A small masked image model, trained from scratch: adamw at rate 0.0028.
Rows from block 5 of the encoder, named by matrix and row number. Rows with one number belong to one neuron. Each number is 500 + 50 x the weight over its row's rms, rounded and kept within 0 to 999. All counts start at 0. Numbers have three digits each. After the name is the row's rms in percent of the matrix's.
# fc1: MLP up (encoder.blocks.5.mlp.fc1.weight, 480x160), inputs 0-159
# fc2: MLP down (encoder.blocks.5.mlp.fc2.weight, 160x480, transposed), outputs 0-159
fc1.17 015:465458571451562577470491425609493597549586497536572504503531434493575529503436461503460492509443563475474420458555439412565456480499470508541500481492475494579502489398422546439491468448545454518410397529554475400502421481445567504564532489551436488457607494492553481507469439461594441526472541441471447453483463503443492437613544539560527456471454420419497513568486465544519412535468581498454510473501488540528595483469550543539503545480489584520543573506573424488475445520541449
fc1.18 019:507535530579474517557433461416471567502493435445427474441486498456474456462552488404565507486441517515565468511550422506474511533478519523513454481483466516448495541496469416444564490462542500543525551480463478633429441430496419502561499579350503493580449468418479443552455539476438512503498499438538457487503526454467487521446373542486442430558542535545439505409466561562495515483413422513515499483639515534475504441429481431517592458600490457409465448525534569538491536579467534
fc1.19 016:489524422456408487528488495574510418558588461465596531518449528401520509541539539539489457472555481446501569596519573441462488463487414420590548536550440492456454427466566510553551519547551510393537463568502509395493498507534481511447429531433557461487576458569563506520473417490530469479440547554452493511564456470407475516487593496456593506463455478486518436562504429607570543479554600453474571445497535423493483486421529559584509486562459462458450446538546549467514522512488544
fc1.20 147:424507397558511411552426503438488517506473578486558481510498487531506500558443523480474489441540529540523477528533520629469498407545627509445480517417458507454370516424556484497521439501520545504483443550516375499543493529366563495553510469476578412509535567496514580406502499529466523472435528581530516516475585485447494563436476502516527470585503483472513531462526563456495449573416512555488446544466544491523465504479506515528403453422454494506592546511503380466445558549417438
fc1.22 020:408505473492435451450496593431493418546534517468476486568454540413560422463561435407542572480511487507550472530450546499509533468550491604547472464514465513405478479579533427564545509508547513486494574439480561468413554469531434466531423581458540551399465445484449483521497516468386498417476459536555562573515465450455437606543473475506548517528511500534542430526488505485436574503453477481503431454564482519514434495511527470443462444570459426451390452443442640473524518502534558
fc1.23 015:518546448564480450425448568447485489547501464470459528470456457443513575521466495483464556473447475408474495450507521444524388518495537536490595528628472428498523524521455565429470459522487523461519536451466468513457376464420456523447458579500458469413516456433436467406521512463509534464440479549539439498461553455554463517605416512467504571566551515577473400421507552551582532457439559515544568501606602528448502469443484495436454426409477489507455463487481492418450463557503567
fc1.24 023:469486457521574468501492517511507461490511530564483525507487462563601539558543450542492408465553481546426501536436502499548541511511419525518502406464533553566531476397503538462568507469514504531421475495533528402564562602493452433525454555502450549419570443476565464491487570648563444492599446460505405548540557554414509472514419519546567540457480418522532514552396589415440377549468513537542482548480480569485429464514498512428510520495439524539543531550575461450477464463529521
fc1.25 025:499508493495528451505499583391495468506577495486491423484508556424569606378514429449536494551474548528628491476455509504608471471505493543510413421423521499548520535553522509472408456414529512546526568450544503527447612498477384517510494531488539507517488509502541492485431514557436464448591526530590455465486544532399496557441433517522518402502568502510458448542508499499416513580462519513539447537602490592511400459428492457391490541552444457501462481428471459523492559540487487
fc1.27 016:487573458430401479464612446523478406541529456505577541395473552479511481454541500592557539445576489558527494469455499510401595490512482473416555417442489434541539469535537601506473496471551559514426537456493433486554508524435471455475557473528542454514499483487553461443515510539584489554498499541444409543456497444436479499431470517511585470521595460491521459573504445342478503527605486559472511619501466507494405491538557437574421518471452487464429504431465459488473531487495491
fc1.28 013:568500513586633498503500494460582550515457458562530462468530516554561488568594441514530496490508552493591464539555509509508498468491522594594548503523487511519519458463494470461644508578543464538488585497460528517557465526502564498494520544434513557585558516508541507515540524486541455550538523525431496403526563475486513434590527411505570517469422475436462590408496543466614455481412495492569503530573456421447546442437491462641511493516443547477580539529576497496528458517409562
fc1.29 144:533478472475524449647360555506500452461523565500564426564470567527423522450525453480535549478509571521450435619472498584517484571421613459495572479417470492464555550437589554526474515486528489494483572523539443510461524479512591474626486498471511455545589534454491487485478548536504498492447465487518590485418466472586465500475421471548464530526538420565535581508442507547564521555454521557544496467555473505486490461603525512519486509474466460405501557498459576539402545575447510
fc1.30 017:492454516539566434554435511482499547513567541456464535540584558516603492520566474567520431503476475511417519515467478567526474557519499514486500363422546495562520414399483493482453557458434563580417569452469490537551574533551451514430438576426558516482460451460579515438505589559483496533557493478440514523568505543443527455470467481517545565532516456531484450544430593438424346559478465554547466495573494531465465461458493455540508559430469496480557460470529458450519442391565533
fc1.31 018:413431504536472566474472556514488537495583523559579467460512529445486455535468439447474470539571494457483523502469455416532438518429468434564529391408488567529490516436436519442440455467486432432480496496596579492449483477405535468517464541539543601493490506562502544558480508563458472433484573576444491426472426555428527457487482638563620485596498445445436452455505530498425525443529554542457490460571586526461449471474556532558560447536472515481503440406465525556445512539518509
fc1.32 015:498490447497474561399517494625432510522493559481568553402495436568613495556548430430590616554419551504546535480432615463475560489390509457524496399458539502483503476456505466481515420470458466553500500533587573483434439497473451476482501492567550582442477476454439446551539550511503540559515577485544470419488471519482580534533465595504488542493559442541409483479479499488438481521534492533427364552493480572465413473499477430459497546475512494482485450518521520399504514533469480
fc1.33 214:428392448507501440527571512508541507568578441600590489510452450518521439495484525409448549494494478433527557454502504546574478520423468515442582425443445502546578523482466576581490598512521533522562466564371414513488558488542534426533482533476551500538477440533450393477453574467450517572484531594415504517446559497628483450478484453463524452538435409450566561532504404545456495495455565528476489450440511549535544491555512464393520533500475479524507510512471581479502496570482506
fc1.34 023:429528457561574466523453546429523497534531495439484478492531503412470540388518482438535540528442542431601431489469486543468470558523549548544504446476538483497521506571524411436531476496572512539474489468475451656399582440497436518519432632393513537516384494467492479546492571498420465434544515568550505444463532504442438502517503555504522444589491483495461478482506514488466473565459426492526461522585523606451401450429485429456512497472495466461450429404434493490514529514573562
fc1.35 016:498428440497488563475560615440492438506410502540485533448480490544563464561514496555556473544571532560507570509543462496416542499421528522459495465452549489564522463490500513485443484564510493422575459496464555484532557598404493514475603497529478543490556539466428580493610508491541508421416492605429544397523459512575397491485577466520490587453521508430487498456457543539546510548569537498500447532470430485391483477627514437483502536494455516505606598490585518442530457524479524
fc1.36 133:579530496539469489540413506474509471562544441410514434556450531441504400414507490418471580498499518522516560489487453544518443489497405544456500524452529454489603498555547458476498490409482506490451553532493442607473601466548492485542475488611484515556461444507526438577484628508576580487565473482441528438619583499590498574551506451446449486558492425461536569529462493546513525506469520524506441435516418478490515507477617501490549472487469505487468453423512596482384510589475473
fc1.37 255:505510420488505465526464463483486513505512508425552548525516438520599442446491501512362531468582460427525594438457430489542497496393498555467580488494452341473495528485567451462509564431500371482553476526459472561552529473476464474539481480463510553534520488520569563577501607576466572409478521515471364567463518496497538409525395497491473476540580504501495523487446547509497484545471498608487437498493496491382539499512508485453515503549400529530478517517507485431638512536506480
fc1.38 057:486420466554501458512473543535508444462598445482578468560489390495453395487461523457503529472481494475590588507470477415554494466465494504361575511462528518479501445460484455513485429447571485494468482655489480525564551459462504474506486519471551530554465472552497441572425515580541542511563482635521531500520522461477443499590542525496467520540478501553604543614498561470539554502377543537549502487470440455480549432438609513470490485473504493444451463418508599525470574565470511
fc1.39 100:516463510449494467523452504444528400500511430537577441557445415496566429494537566558503489493553524376539587480457471527505512550485526522425492556464499527425392563414539501417490536502522494446529522561484522546553576469353546455433449503566536418457492478518506423453468509508443505526490544512540523533522482506566493648571587489498479499556405563569532602549560528460543411515415506582482486575521476532541541433523569502453506497482433429471541541503478481430454504568486459
fc1.40 066:476393471511505467476502525541494467480565448465603461626496413504519420471530516493464511484531516447588640569476456475554487504424472525356533544461536404507524472452470451515486398460549514450515509667482507555589539446474483494454452505496543520540532481543487437513441557581542485473581463580524460471495479455516525563561534536547486508537475487561650541570588511483508501517388519503554486481481456505449558454443584531508474496503486439457563480429493545479514555562491501
fc1.41 016:480519522477469446477484619390510416569546493452495440545493556542557522447514519491484515520509591485528522520523474564585554402591559570584497553547420528472490440505460458470534492408544469563597560468481495397490534461559466553545551617485542535365484468576450533559430489542465415413484451563467503447479506546467467511540573517530441533448440477525490460524531421569504585494425462510474560467531505561433468413510499543464502501511520525488373500465557559454507468486562519
fc1.42 019:434547492495499555521457538521440454509471564445554471516479534514557429558630533389583570540495520561544566560533398485428560459500490549555456477568478584461461535525616511577546464494508498501516482530509578567447559401465407456561510498361541426498516469563457516526465520491435516490461507505491505508539401536512458570545509482480563504547528548416511461555454559489527481456561540507515527442599545480544473368509457545452535370527512523519527447442487594503517483543535536
fc1.43 018:514478536476451479491504474555494493560521488575537551517468496418502488579586503467472524494533480391553506556523563453550577467483435414564569546525499518393447508431426548549457505481525486418560507572511585488531498476434517492497468458492488493429636433566473489596502463566480473526479576493369513421534418479453521470532500443544573549461439454403530414549506518545535499394555520476438454369483575467539512464498538557583561398466476537467465517550456462503543462467466526
fc1.44 084:506418483569476476513454531485478472474599462453600436626496435520499416476533517486447527498542498500610614510499449537536470516424454537364551515455545459478500472513459479495498376414526523490482492627485523542567536426482520463463469500473543523548499484543519452550461525597560509506557494598576462486562519436472519524595507528521481530548457474534637557611525533475515520557375524512558465494490448452452532457453597516493508487489495459477565504412486533471527574576478497
fc1.45 023:484501476395392490455530582577532462528434543522533545510507515446608427497535525545453597525564488562472557512517560468478529490433448445448485416479460544464468503432527549584525476486527545459490459490528548358524538537474528426439451498559518491507536475512482536468512410578539473568435451514559566455472406561499520516523581455521630526439567483435516581512494505486539609469587572488456520449408521468463455449537451528557509431487475485531482434491605505447506494420429555
fc1.46 258:541518541576514539440435446500426524611512487509534457521511446391453420502537508506393545489513454470565496485470530572460492582463596448466458485521443508528509471510478570418513537375466556517598508534482560426537483501506405433545483494468478535513472463539454568423502412577507389515538540533500445524603494516498525543545494587460451460543408502516494480543492458473486494482464443413567529504498370412560506547453571498411494505547487571547506532530503484383595567489500518
fc1.48 014:513416496479531508398433442464454566537522486547517618464460524503581436538518539511548502431587528506520481514594474485489540512461444491533520598554518543493473450506504508510504504461539513431573508491451580453484443485482564433565572519547547569445524518591482565503560500597469471535477426494517562477516438587530538547480495432490450518383431477399544508516513501508447548531467506543519594414412513433527577429579379427547382443495546500578479536480538474596468506506452461
fc1.49 016:446446446438493521400450504530421478494485511405508392494489511505439435455604468457556436517526571489471575437514505574493565488552635529519492407581498551548461509449552395494579477470622504601507528559532541586490523450576511538492505583509488598505465490550552513525564596467512432550462481458485479491487455492512443500522555513471456464481500487532521506442533473481381508575534476521425561437480430528491459452503422387490516537523438503495456440467473634524535493506503525
fc1.50 085:520429548548525482500472463498491458499560493515635453576454413501513416521511525566487501518567490476594626522484475471578494563464438512350507561484550503488452483445506475481516441445509505506527506645527551534593520454442507415441487520491504500554523468532511475508476539580490469497548457603558488496554431471473517535562541549552448521590525536594594577625538573449518513527362546511545497555490431431448509427467542533509462536496488487480471497426493584481516538531536544
fc1.51 124:510479481528523490543513557439473474506571559380547461554427508460508426467513496396527553517530503512518551568512452534529539631428477503496462584489520398497592482445547464513485425450497480461502557535474411591483504481553534513477507519530478556572445387519485442514473656533525466523514476539507466541588503433573489589540548505546444470589515436515541591539409553535531466490463552539539472407513439436447534423518579523504529437510457492548542519458519564570423497611519498
fc1.52 016:397540566446515579513502479553466422486565581463559550561573499489596444548580471520546447524583445542517547466425560516494499470533509479587534429466442599469488476413414523491571497451523433518478432566559518433508440535538527465411469552556542574512461506500617494550561548507526490575478539525445492423491484456479518513423537573481589461481486462470507482487489473501446503536537512440507476500466490523487483543544441533525445494536498426424466381448544674450530570449450453
fc1.53 019:430488466554629546482510517476486508486522464485486417490568569484471533406604507486523505443462500579548490486410455561495378482575566564537507469494531513575531453505496466492587489429519453626528456476513421592493524537504439517533488573448513558501421527493552475575461592481432403453597504450588509519506509536478506530520486482529519462530474434587486487433573407478438495532420460481506524524582439611504437477454460480427465473449545473513434473482424488494484624550507470
fc1.54 020:404538479600516507521450605425521531500581472447516524490432566441367484497491519524500543487536498445540431529519543480478549502490475472531472497509456408410519440562446530534537470528532520537529526484450426615443461449491434452520497593410470478550483571510370488492563567469459505428474530522538428508483575380444552517443446592414554435470454553539468505534533494529521631459473456483492479508551510525466491484463558457464415538448489460476393421443457471449494534471528429
fc1.57 016:533402516477456480494614592525565520614507484476490492460539578500525589490539456563534512564541559538541628445401508573430542462526517513426489473444460494553517449481488481438511520434498517577543518442598453429418562558459461513557513480567523519522458415420533458507450495496468456412473412600460523573518434492464406493591470546561543482497497436560479453487513500489513404492552465534481427524463483586460385478513568512518532452575527465570500476533470464464532557459457465
fc1.58 162:493455518570474475571405543527496477417459379449496444549493440453514538470515520494499551503453563434520566585516538599469434477451496434465623480430443491516497475456486595577481599418503447485409449528562566532481505461504565474573508466616496577474482570472396437561475470486597584505511436526522557429533541570499489490465439529442489554477412458497565488576513480520507483535466452543494471500481419453462514490492587550539509482455462541496513545469506537498486591519389588
fc1.59 238:482529603475546518551552524564535461479494481616514408503464437462503497528515485496548482525489470446530583403568558486571479403525471533468540467451554509503516490611454426454569482562576520458591540533438438499476523461499427495448445446562482475400530489532540550572526437477464565460497470501491537587504512589461589424532445490413501550545502420531547591524603591510457485573480546519441519500542495506396576489511528482536527499519584578434417486451494525477392557553479479
fc1.60 028:459488430464505529447544527552531500467489537432475506475558590484600399582568537448518555480534506609480530467459480566490484467485488506529502495508575501441477463491584516569554464381491526491477524482478560601502552538543361445455495518408549542541515457508456537422493621551503521530493503464538390558517460508494421609540404526501513489541432465507501571522375576443494434487476422569552432459474527492427472465469445502437502500526485469453461641484517535457517466477552537
fc1.61 019:486517459477441534512530496372471398466539466452468427464510596558548557448507554479508552518490504529551445460535542560569431457550510508541511395462553440584540527540524500480555475454590466495537511450504501547508563523463383552427502565438520512540494550508545542549531571580474545515517506621579451471416549517508470559501480540478525491511509441567465466553538528504484527554455387519554472591515499532454398450414431448399462548481451451581358526470462590514507530491510500
fc1.62 015:431565439561494443465536428593500542427473500484502460546526519491511517450574553496576497475542518535422489521434531448489429543502608583428534452420553531556482510551487519499497555540450454572481456570488453626499539447569509594497445446420465529445560419468481509555515500430530432535567510360427548550565456443503550474458516456502414461567491540446457459468478517469607379500570540526527553463547412440501500472505525443461524425488519412475566502513490550486469430471499482
fc1.63 242:481499526425516514530419526548517514417549470525527484491494514445583531537585447485501484554549533575484507540487573523520518477403536434476545438519485465572518556584523461491534584544520624454454547568448454499451456473474534529532478459576519584559469479502537512545518478531466513454452477503526527487633505461528456586500449528521501600494477428552529531524490529431629562508449501390448446476524487389566482491639485503531534461455531609450400536461490629453460510567554479
fc1.64 017:566501463485474492574561575529520521531505525506511541480524511441613482636408541463425496523512496468452490554495481486544452449544418367457482487517450459454492549479385586597457497490444505383442475462521581435535526510432603465416454421591453474455530544526486551498501488548531460510396542534565515439425434563516586486567525468500559510524430469449465629508467519474512495469510561437483538474445538478520525517500532458586562535535537471528596498499463476505484481427568547
fc2.17 009:497517536479505459571494432524493406449468529512644492381421503602491505551457507502507507470489468514485614416493613524495498537481513508469546491441497514468499506480483464588524515500458598466489481367522526568475541423538426499556501495561580538566479518521529528517467556466510537540595539474546530535495529583443465631499490466520522500526548431506352487543610426515565621514585444490501523545501479473391514535525495496478497529516452428539456460464517611498530554505492454
fc2.18 016:515402406452536523443555556597544474513554583628492533509537642477510493525439534507484532536522534519483471487408594557533505466500522440505428590537491582519498489622421543472466558522482568543536473581495512349500401610495552522613533441488452568438571508535437530481566430530540459501501468541549497550523501523451549500395496482500538466466526533508464472537451481468457523523548554447491486439465561476619531457508476502512505518422545476514529474526420523450522480487534484
fc2.19 008:544540553496522506480479450525522569444377494632522464506595475509541539452467499493524464508420593496431462447547469546520506384452569574437541448555608504474515526427492486482465521600437492486599482474436464544453463561507482605497489403428451425461477498468463521549469530515568587422509508439585470544437500535523478557565538497558422473463563446549493507450512594476436440508408458573468459509535474439510550547507452487420476561466568422572577534520506484501522536505481507
fc2.20 130:500552596510462497465446489634504484442464485459590447507471390454444547458543469502505497442455453461537552510538462438493517509497591527386516500457529551490500490556497534439530413497520568505547561571547468450465438515518532525534487419463512495406543567420462511577476389565452486467457470536475626539478497502492469484480484442472497530425487458489403453542539507520429510563440387390465584481521500519483590536481500493548542502508550579415569433464524494499563512354453492
fc2.22 010:547536454551477478470441426528547645533479541538396542517524511487440489464524528503413446521598487481504402555544491501492551462478513493473443608576538483513516481484421554481512525536551472510452483585452440501438436547514528478437552486486391369499496401479435481567554435509498516440452482496564414523402484427576475416477462497597455485528505536472553474476477533539500416475443489525445494487475531476647536502528423484474529466397478496556588522586511418484495479532458538
fc2.23 007:549483530500577586581452442484539456492506525538556469535563507475509517433570473489496538507494599459508497538496474448491504484457484456529480493495529529527493528492444533543525500453554526474533363606444499517561405587520476514476534505518360510467619418545447585601522466588542559567466462509489523426551502554496517598489559447557488513520444568440538574478520477424463488425432510523486521466441516380648516463533448516508467504503468427546559462546388550540435481537516441
fc2.24 009:457594506522472475523540503472493477442522522401399506539412533501588491495455495521513565522421387483544463525517532537382519476477489518581510514491422444516516526584547544503481581529489472502447510508411477574484464395499454544512503476567511429614400556483411499516444445439491471572507517428490547510451544442409465463516580513589513463537485522469575435444676477489536627473397464538465483475524497456496560463502488506486546511515472503503458440486503539583496517576572525
fc2.25 018:458529489523507512471526427519492498550533616477392503578464588517467449498541549514464545467563465402448430465512448430463488384523499473596527554519476532472504462551503517477587575531452518482480436654501491460469384575493553438533581475413486491517578516524410475477505450607441486612522462515557530486455487452567574495519528478523473496432419562487503548458437464457508499549479563465501517502465518386576567486529583503498484502413570492484544583576467519469438455508511508
fc2.27 012:583464498460547506575510518515497578539597459558509461438585536484530584445493473496383454453463531528552451525489491464538471361525551474298548576527497540530499512502506474593488570543510449520576482411513515495468512477477522578463526551507424544433522424489436527481482470589497512506508457396555559562474479472547474519521512515491465493622438530481484409451492539502523536489615507468467484475469583510504535498566533540515547481554571495590586421535524412506524533465561534
fc2.28 005:509495492512568442522457506599530462504454543502505487498484390517513488518388470501450536564512510535510541450489625505516528493494463520607501529557493575460503472550416499521453445521471663551546548500498498509408568431488450540590485455601408569476477520547524511477472502380544542443551578549463462488520533430407487544502512550472538506503533464485432446652420402548532527441441542517478501479517520511574508423566482494440502542509447452609409483493517552540504512470565512
fc2.29 122:496516539500401538392517491576531529417516454532567472491525487503442560546490494504611434506492505542530532482527522463532514427536482551402395518528566463521503464566471617574565462502504603449431469641488461470440432552440463508416479487562528587463476546431567459535512511574510475523474491502465554432523482587434453493507518459486550547426497551489456474407453496459451471474427466397470516491472561509500509521431513527560542503485542533404545469395534540559570480381541466
fc2.30 007:502621410460506483533553491612460442486457532572524495429537580520552526461456475500579591500499434489486499534506601539548491492528514483460502603493501445485514501613489467533476563621485542500492487508467478484433471440519486568572500478591438427510521519524377470423454452473484529529502504467545541486491543484487439574535523461586474488466503535464487416635587410591531595500581466488452527515478558462563578476519452525516444467519491425581392451581549535532486528498542506
fc2.31 011:562630525494541443536555447478512493507480513501450502407552573602519514432515494500559492488488459567540411405459543480544437417491590517376508578519542549467505465473474524542467504508473560505510456399466511547391530464499492527541581447533576518450476462513458461483436505510421498542530445465597511562497531471633503580509498524568432526399440504532429454514415475457530637561547451501577506491428487473562467564537463534470466514496595469538472501557549503518491583500536488
fc2.32 006:476495470454487509548548452543522436487390491529485509494506531447460538366430513505585442515529368453510478503472538514435481471470501503373463563537479547543508501576542557500496544599553495554406503435429502504477462464502482499479473592379416406555467519531445474554528543434504397520545466466593486570448550430614465486458582493596433528530424577509566440483489557448586567512487459474467501507475566440624531489504476490537521457488509535512460545541552505511493517534544508
fc2.33 201:519501565429486490404499487538557463439421468575578507478609526441567588502496500467435468486522405530480490423466498387561522503492486496505511367490485597490558507599549437527500485529533580446504494486468436392452444536474528485464465484473477586505509504511588484542580436527384478438436518475428480500473525492576534485493493516482491521427475554565471493584503522457517525534511465474426553463528483524561484483501515460474647505517655541501524526561535528372557487435473483
fc2.34 014:501500530515494525522554506519499512508404590604389510582509621532508421560462498493426509512605421482431444443545459507574533431495541463474483572488477598540506480514399552512572546472486545489518490611459455417518435524488575477458579435495509430517588453513496549462597406520533452564546431525541589559516493548520553531468490505507442476528497557445492506512470464495514515500546530473448526504417492422550541520525433563456497498479485471473629621546442511559431484459562486
fc2.35 012:418623463547475497505419523519486464499503482556412491503529471416464483500440518470486494557429512476479481486468633449505462502423482570450571446550484512463508486525495503526437431500525460528449606398498522464409538465468476502502444506490491520495476573596503459614492517441428561491488499486445480437428492327513491503485520563544449509501467506544503434519445506538503623458400484479461451465529509535484574544467474538493512502553536451548349420515632444551420515511533540
fc2.36 152:447577425502473468461494437514483560533506479590520554527525556495469533530450506492513515483522529573490463384510593463476503360583554506387574517534505569467511472512479551542530554552476561502354455619489504466528520545455473471423532519528543475396507456454594595468571491497504511468447536509347432504553518527509544463519604468519522502473488449437499465409466518533498444456495528529365471486487575524552525552459460478496480492482355573540544498547510463546497497510526501
fc2.37 254:447577452504560466515463497449516537430505542552443572557588580483553545430541471478442517523468422547427449423468536497433491507545560442475470486483476529430535455478499376443480503493434533412532522463511534532556503512533495524576518524618475497584457446522507569533569485495592515458513489449507481522496459468465515434528621557522454504485433471523498541558537495567552518497549547710560509458580541517564476471538499476457449522526409468477445593590517461546469497615512504
fc2.38 111:472474441522512504494481537446474476525599589492532490462434504454502470449493525468518561531509556487546528548515522561456496514473484493237475540529517446487505485463464526512514519481489433535470476847448488566525523474474514506496499527513553487539455471521457442522486542485497523483489525560574460532551530521484482514544470545522560519545462479482534522549522538487478446513318477480542482494469495457504495473477485508519456486519431503505469502436478520536469549523508499
fc2.39 100:474446476491497526462517543552493457477501451449526476476419510451544536538496499475467508511462501438532510572488518513472489528507539451215414537481454513511514485445477541481482507494473508532520532794488504536427472500527556587528511478517509488465448536487411463498481491551468597537482487527523512516554532555465508614466456508507487498470474465443493505488485480452463538483336509445506428485442495496498509474505470552549452479486538522409519514454458528518538460492484509
fc2.40 111:471531447511534485477481519382494534520590575491530504490491534434513434503492509468487500545545514508539508514503518517440516481495553494252502552503505474481511476449496431501510453446496489473462509838453500514564551471482464518489505536478511504528463445531566515493494562549522544497554495569534424527558503467522554488524501535557536461548532450507577551543450526486511466503344561526521455488484497497506534480465489503501438504530462500499532485503497452516403530539495491
fc2.41 008:460526442541494470534456502542558486541466517473465523406485428544474535471566582521531495492522555373436503419532496430395511448480434433548509617583522459489523432437528553519525483450408535491491446592525456480472504552502550420418510495482516478564499419534462442516547487516448472604433475481622445440432424472564550534456505500520484485510421474521592554412487474508463384530557551488430553510506451472609504571510493487478584583455499489497544542548445506502430516416518549
fc2.42 013:537529439497483480512484516487489541497514524561419481526536536434469552466421509532424470528520417544474394474499592509529538442500480493448496498510542508477514523538445592494417556554501500534500528707440430423508381521454537542438574490476478559458499591492499542520531448589572515423518442445506399522394538480521432469433503599466456474522498587537564402433458534523537506506552457507386479483540504470532537517516452535479469578479477511600499497557493409510504495469503600
fc2.43 011:547593525476527444493446470468495428467347392512581473531494434494478518441427486495535456462515555627479557480532528511498464573501469564506537427451518446466510523492524456447439517609468550525458547476410474502446489471525391517477496498532477507469438516460419521561474604334514562425531491500545417582504530539469451538514576549502416518588504434454452536470536460516480490503459464507466456537590475435545553541547413472418526518548585421532492511466517495477461585523517481
fc2.44 108:486511462505534474521499553445496517473587522499526492477481532482515420521488481471486527547479514518526532544498539524501502462437515482253533514462472507475511486473460463538511449426520470474404521858469498467534577456487457514503497542426528509550496410511537479517495542534533537525512485558559435487560518484569518502512463507528538531507478449490563542551488518482512504518324560529541449480498475481504506453525497490479464486498489547499469524486493525500451539544504488
fc2.45 021:478452482507520521543523404433555554455497463416465463440492456464420611463480526506575440544487518535505352524500533444437442424488516532407527486550522569485493560469528537472442536624532455516523575544434521536429458397482498492454489499410430561488522574441497482561514530539506533388481476428518384553468502486548414458537530621553470476560412467513506455476385531434512554516491478551469450466562517437565600544548511506485491474521492490524488544527508476547477546464554580
fc2.46 244:438526487485555461497462524434494469434531572447484520451563555506489595431468491479435513491557468564388470564477459468469530616536568425576485516505424483501525533398575437519491555473426624428410466541468496479481407513515532491559548511545555526599461466484535505499556480560500455538414515495471616490533525421632489570455497480491534483404465566468414464526527471471579531480461512440494512466539436509554399468487566474511612472516523519533491566557469409509558471497515487
fc2.48 006:471503440519563429494446524486560470463495496459480559517511519493458515495518503514457472552432542537575463497456570488395494577496491587432476418471560460480484528523518412477398450528544555511433526465480537550425590435527413571496485617436512568455472620453520455525472553422492482365548522481464397456493511397582499440438522557508537488479458596521503443452393566519528492521369487538482418450532498529438488475515540471469520461571490530490464455432551487482574485462569539
fc2.49 009:463482500502450450471505509435587549448427524616603566521525546517460522575397462475450537528542539439441423547529557461496494443474565474563354519567503446480506473484410534471490513541431460533480514475513531385501433467492488501438468380561470448471534488473450482446574445459485517520522489396597533615471570471388502472430479561534531514536522419536466476479563502522464463525501485488588614527497569563551531484538502419472484579472475415507523493508480503485555506499592521
fc2.50 106:503476435508516486540467505443493493455607514518499504466458529464522421532518543482490523553506534495519498532510558513473493496460574479264498487495472483497502498446484461489520516502501507467482482859419499469519533510496484526455525495460541570587513421534490490463499515520533553510499492533515512503548530486552554488495445494562558500564577449473528563524467523503503498481334563482514447494457442488552503492465504505506487462496529538453469514470483570455456523524463486
fc2.51 117:485545525531471434491533470462503518522507561570568571453574571548455578528450526511477467501516436585465474421518618556502530400503505518363511509509535462463503483552481645506489484514479543458388459700465486510481551508420504510479469513465506572420478520444522514458508478470544482546502543548445458558525477568493531548480616519531558498399436541506500453409522576478501494489431499517420472493495574590495551538479444474459473502546383562478497490589547510556501481483539465
fc2.52 011:581518535477497458505492473495584600525421449502485440481439445481432520363401545485534460508498502505461434504501519469534514409475559487384531578575513559500502452556501520462487544657426553566513521482463542524454549435475473535482532475470451547538498497469427498524491517488471464401472515307601457606434491500534461497574484521564479449514426438500533486472450498496528521531477494503534493480492497478635530467560527459502533563437513496571515552571488419501457540505592546
fc2.53 012:481546601491488478472562516454549592566496582493452469471456490518531470537496515517457524445568448394454538490524361499505526437527514436543437603524462492470512436471493571541625486408465455491429502511568533431557514454506560431504510402515455464503549492473489451449552544524444526598456493583585529472456516537523587493489437428458558459501581501496496565464557457534491442536556604378528584506435550531537483472517549454549493491443423538455548506542450544467458379516520500
fc2.54 011:544536506486530541451516522456529488489453575596438474514509611539529454459595511490443524528548473557544525446489381528524476441554593543526389504522555633547493449474510487447536487410515490572519421539436469436458510613534499494485546446468459541434441467468552533508551505551501397525531453548554639468525506560579570477439497492609554521548560532495512529472401494363448456534431532446469508505445476467541457597573440499482454483489548495527528533548499511518485469547525485
fc2.57 011:476560492568488455550484553501511547466525470471398451539476508425480537425469495488434384424484498432594455486536393434539459449488516574438497573525556444500508547543563495526457466609488420478474508563493525502535511419477503418497521481514488556544519560477486449498432466520486481585496440457528421492361466471593476472494583465545410522514444506520517541441568501582518523518469616483480509501501537542426459531436520476614594468506559528397527400538560559499562491574533550
fc2.58 135:515498505528408527426527522536448563443476589449463485466498562537450380518520578502557456479467497582447471431507421432508466383590473530407487591554575566487502472472524453448538529519492532549462499619504524517535569500527475504452514389452467443440428533437509605436483512524548541584416504506425574489499516503416447498592552410505498441509519652456506460471509519535480545515440512546489491472489492537558503583504453405459494467475448481402540463559510457471509480480499457
fc2.59 251:550489367505489496506433486488488521477452520425454537420551567554450556473465476484439493434521544515442464590459389464470518581537551498557463530513437547528507505389545545591462499413457585535524469491559510466514412566517630493576546562483465522613468462419474445454464569481499431516514524482521545490430497454472466571475552521541472417461502589471391397483427478488488462472525430457525520494454502584545422534457508519432505553488498398533580532525502484512570439442490491
fc2.60 037:510579467472535486466517512529513500523497526577520503480574584410448594464439455499465550543457478524532376487478610496433424477551555528496365434530459547470497559487450568504455529586557471500497507603430503415463456500474531580489542417543387530383524568507478570550598455511573481457508505430462532550494534416481463460446657555538489508509543566490495444488484480494515516508402522488375498468508528528531524521521456519521453516541507434472518396519501461532478539547534516
fc2.61 011:543519488535499508465520513549530510572544523577487525451477494418507516493483506518431546512512524405553419455480502417450472383545551460601521596563459575570509483494493595583519539520453505507493540572508482441490479532466558460468554478450420429502530457502455485472561383617468428496507459383531506552528498460439534423511563534685523458573488492458488411510483482518506478468414562514450539460488545492591489453523484531484573504514480488442630513549521515507480464575562576
fc2.62 007:463455530462438494484464494426465479421500464464559499556504541447508494529442479527466478453569399457430568487502507479556539532494427486528401537416455426518510499540483448510498505529475431519423515386553473400562460559501492531546444562550583524582554521494553509497514509438486511570486487625626576426488505532415502496505479488406493522503586391489501555551635469558507602516597488488534545545504599521478542489475498527504459533510460554561351501492490476508442491461441480
fc2.63 230:565474490576529480494487421445514488648510517501456516576519530494504476509454512477492481512543503440540503455512411572509465483442439589424490500493441547521483456448489634562467518452492453574551489529496556572523540505506514481545523560498495455509562539520514500439472581474598488488628510512470467595359477515480500354520476507478420409560491447486513532478448443529404429456506457530524525531453551562489528528501436466439414593581462441586546466508440561512448505526400542
fc2.64 008:439522496518509561532495421538454488480523541448423478422450407492482547373567478483525418459497491569523490514487472452424453532531526575406565413472547475467489533536566448464511459467530478519493500455474516594400509465469472481510512548455522597490433534490570428534410603530540552462497536481470464508498485475645434464504408497494490462497436583485517470453427456429459532480355441576512475453500419519449472533510554508519444496503529543406378494577562462523556510437532540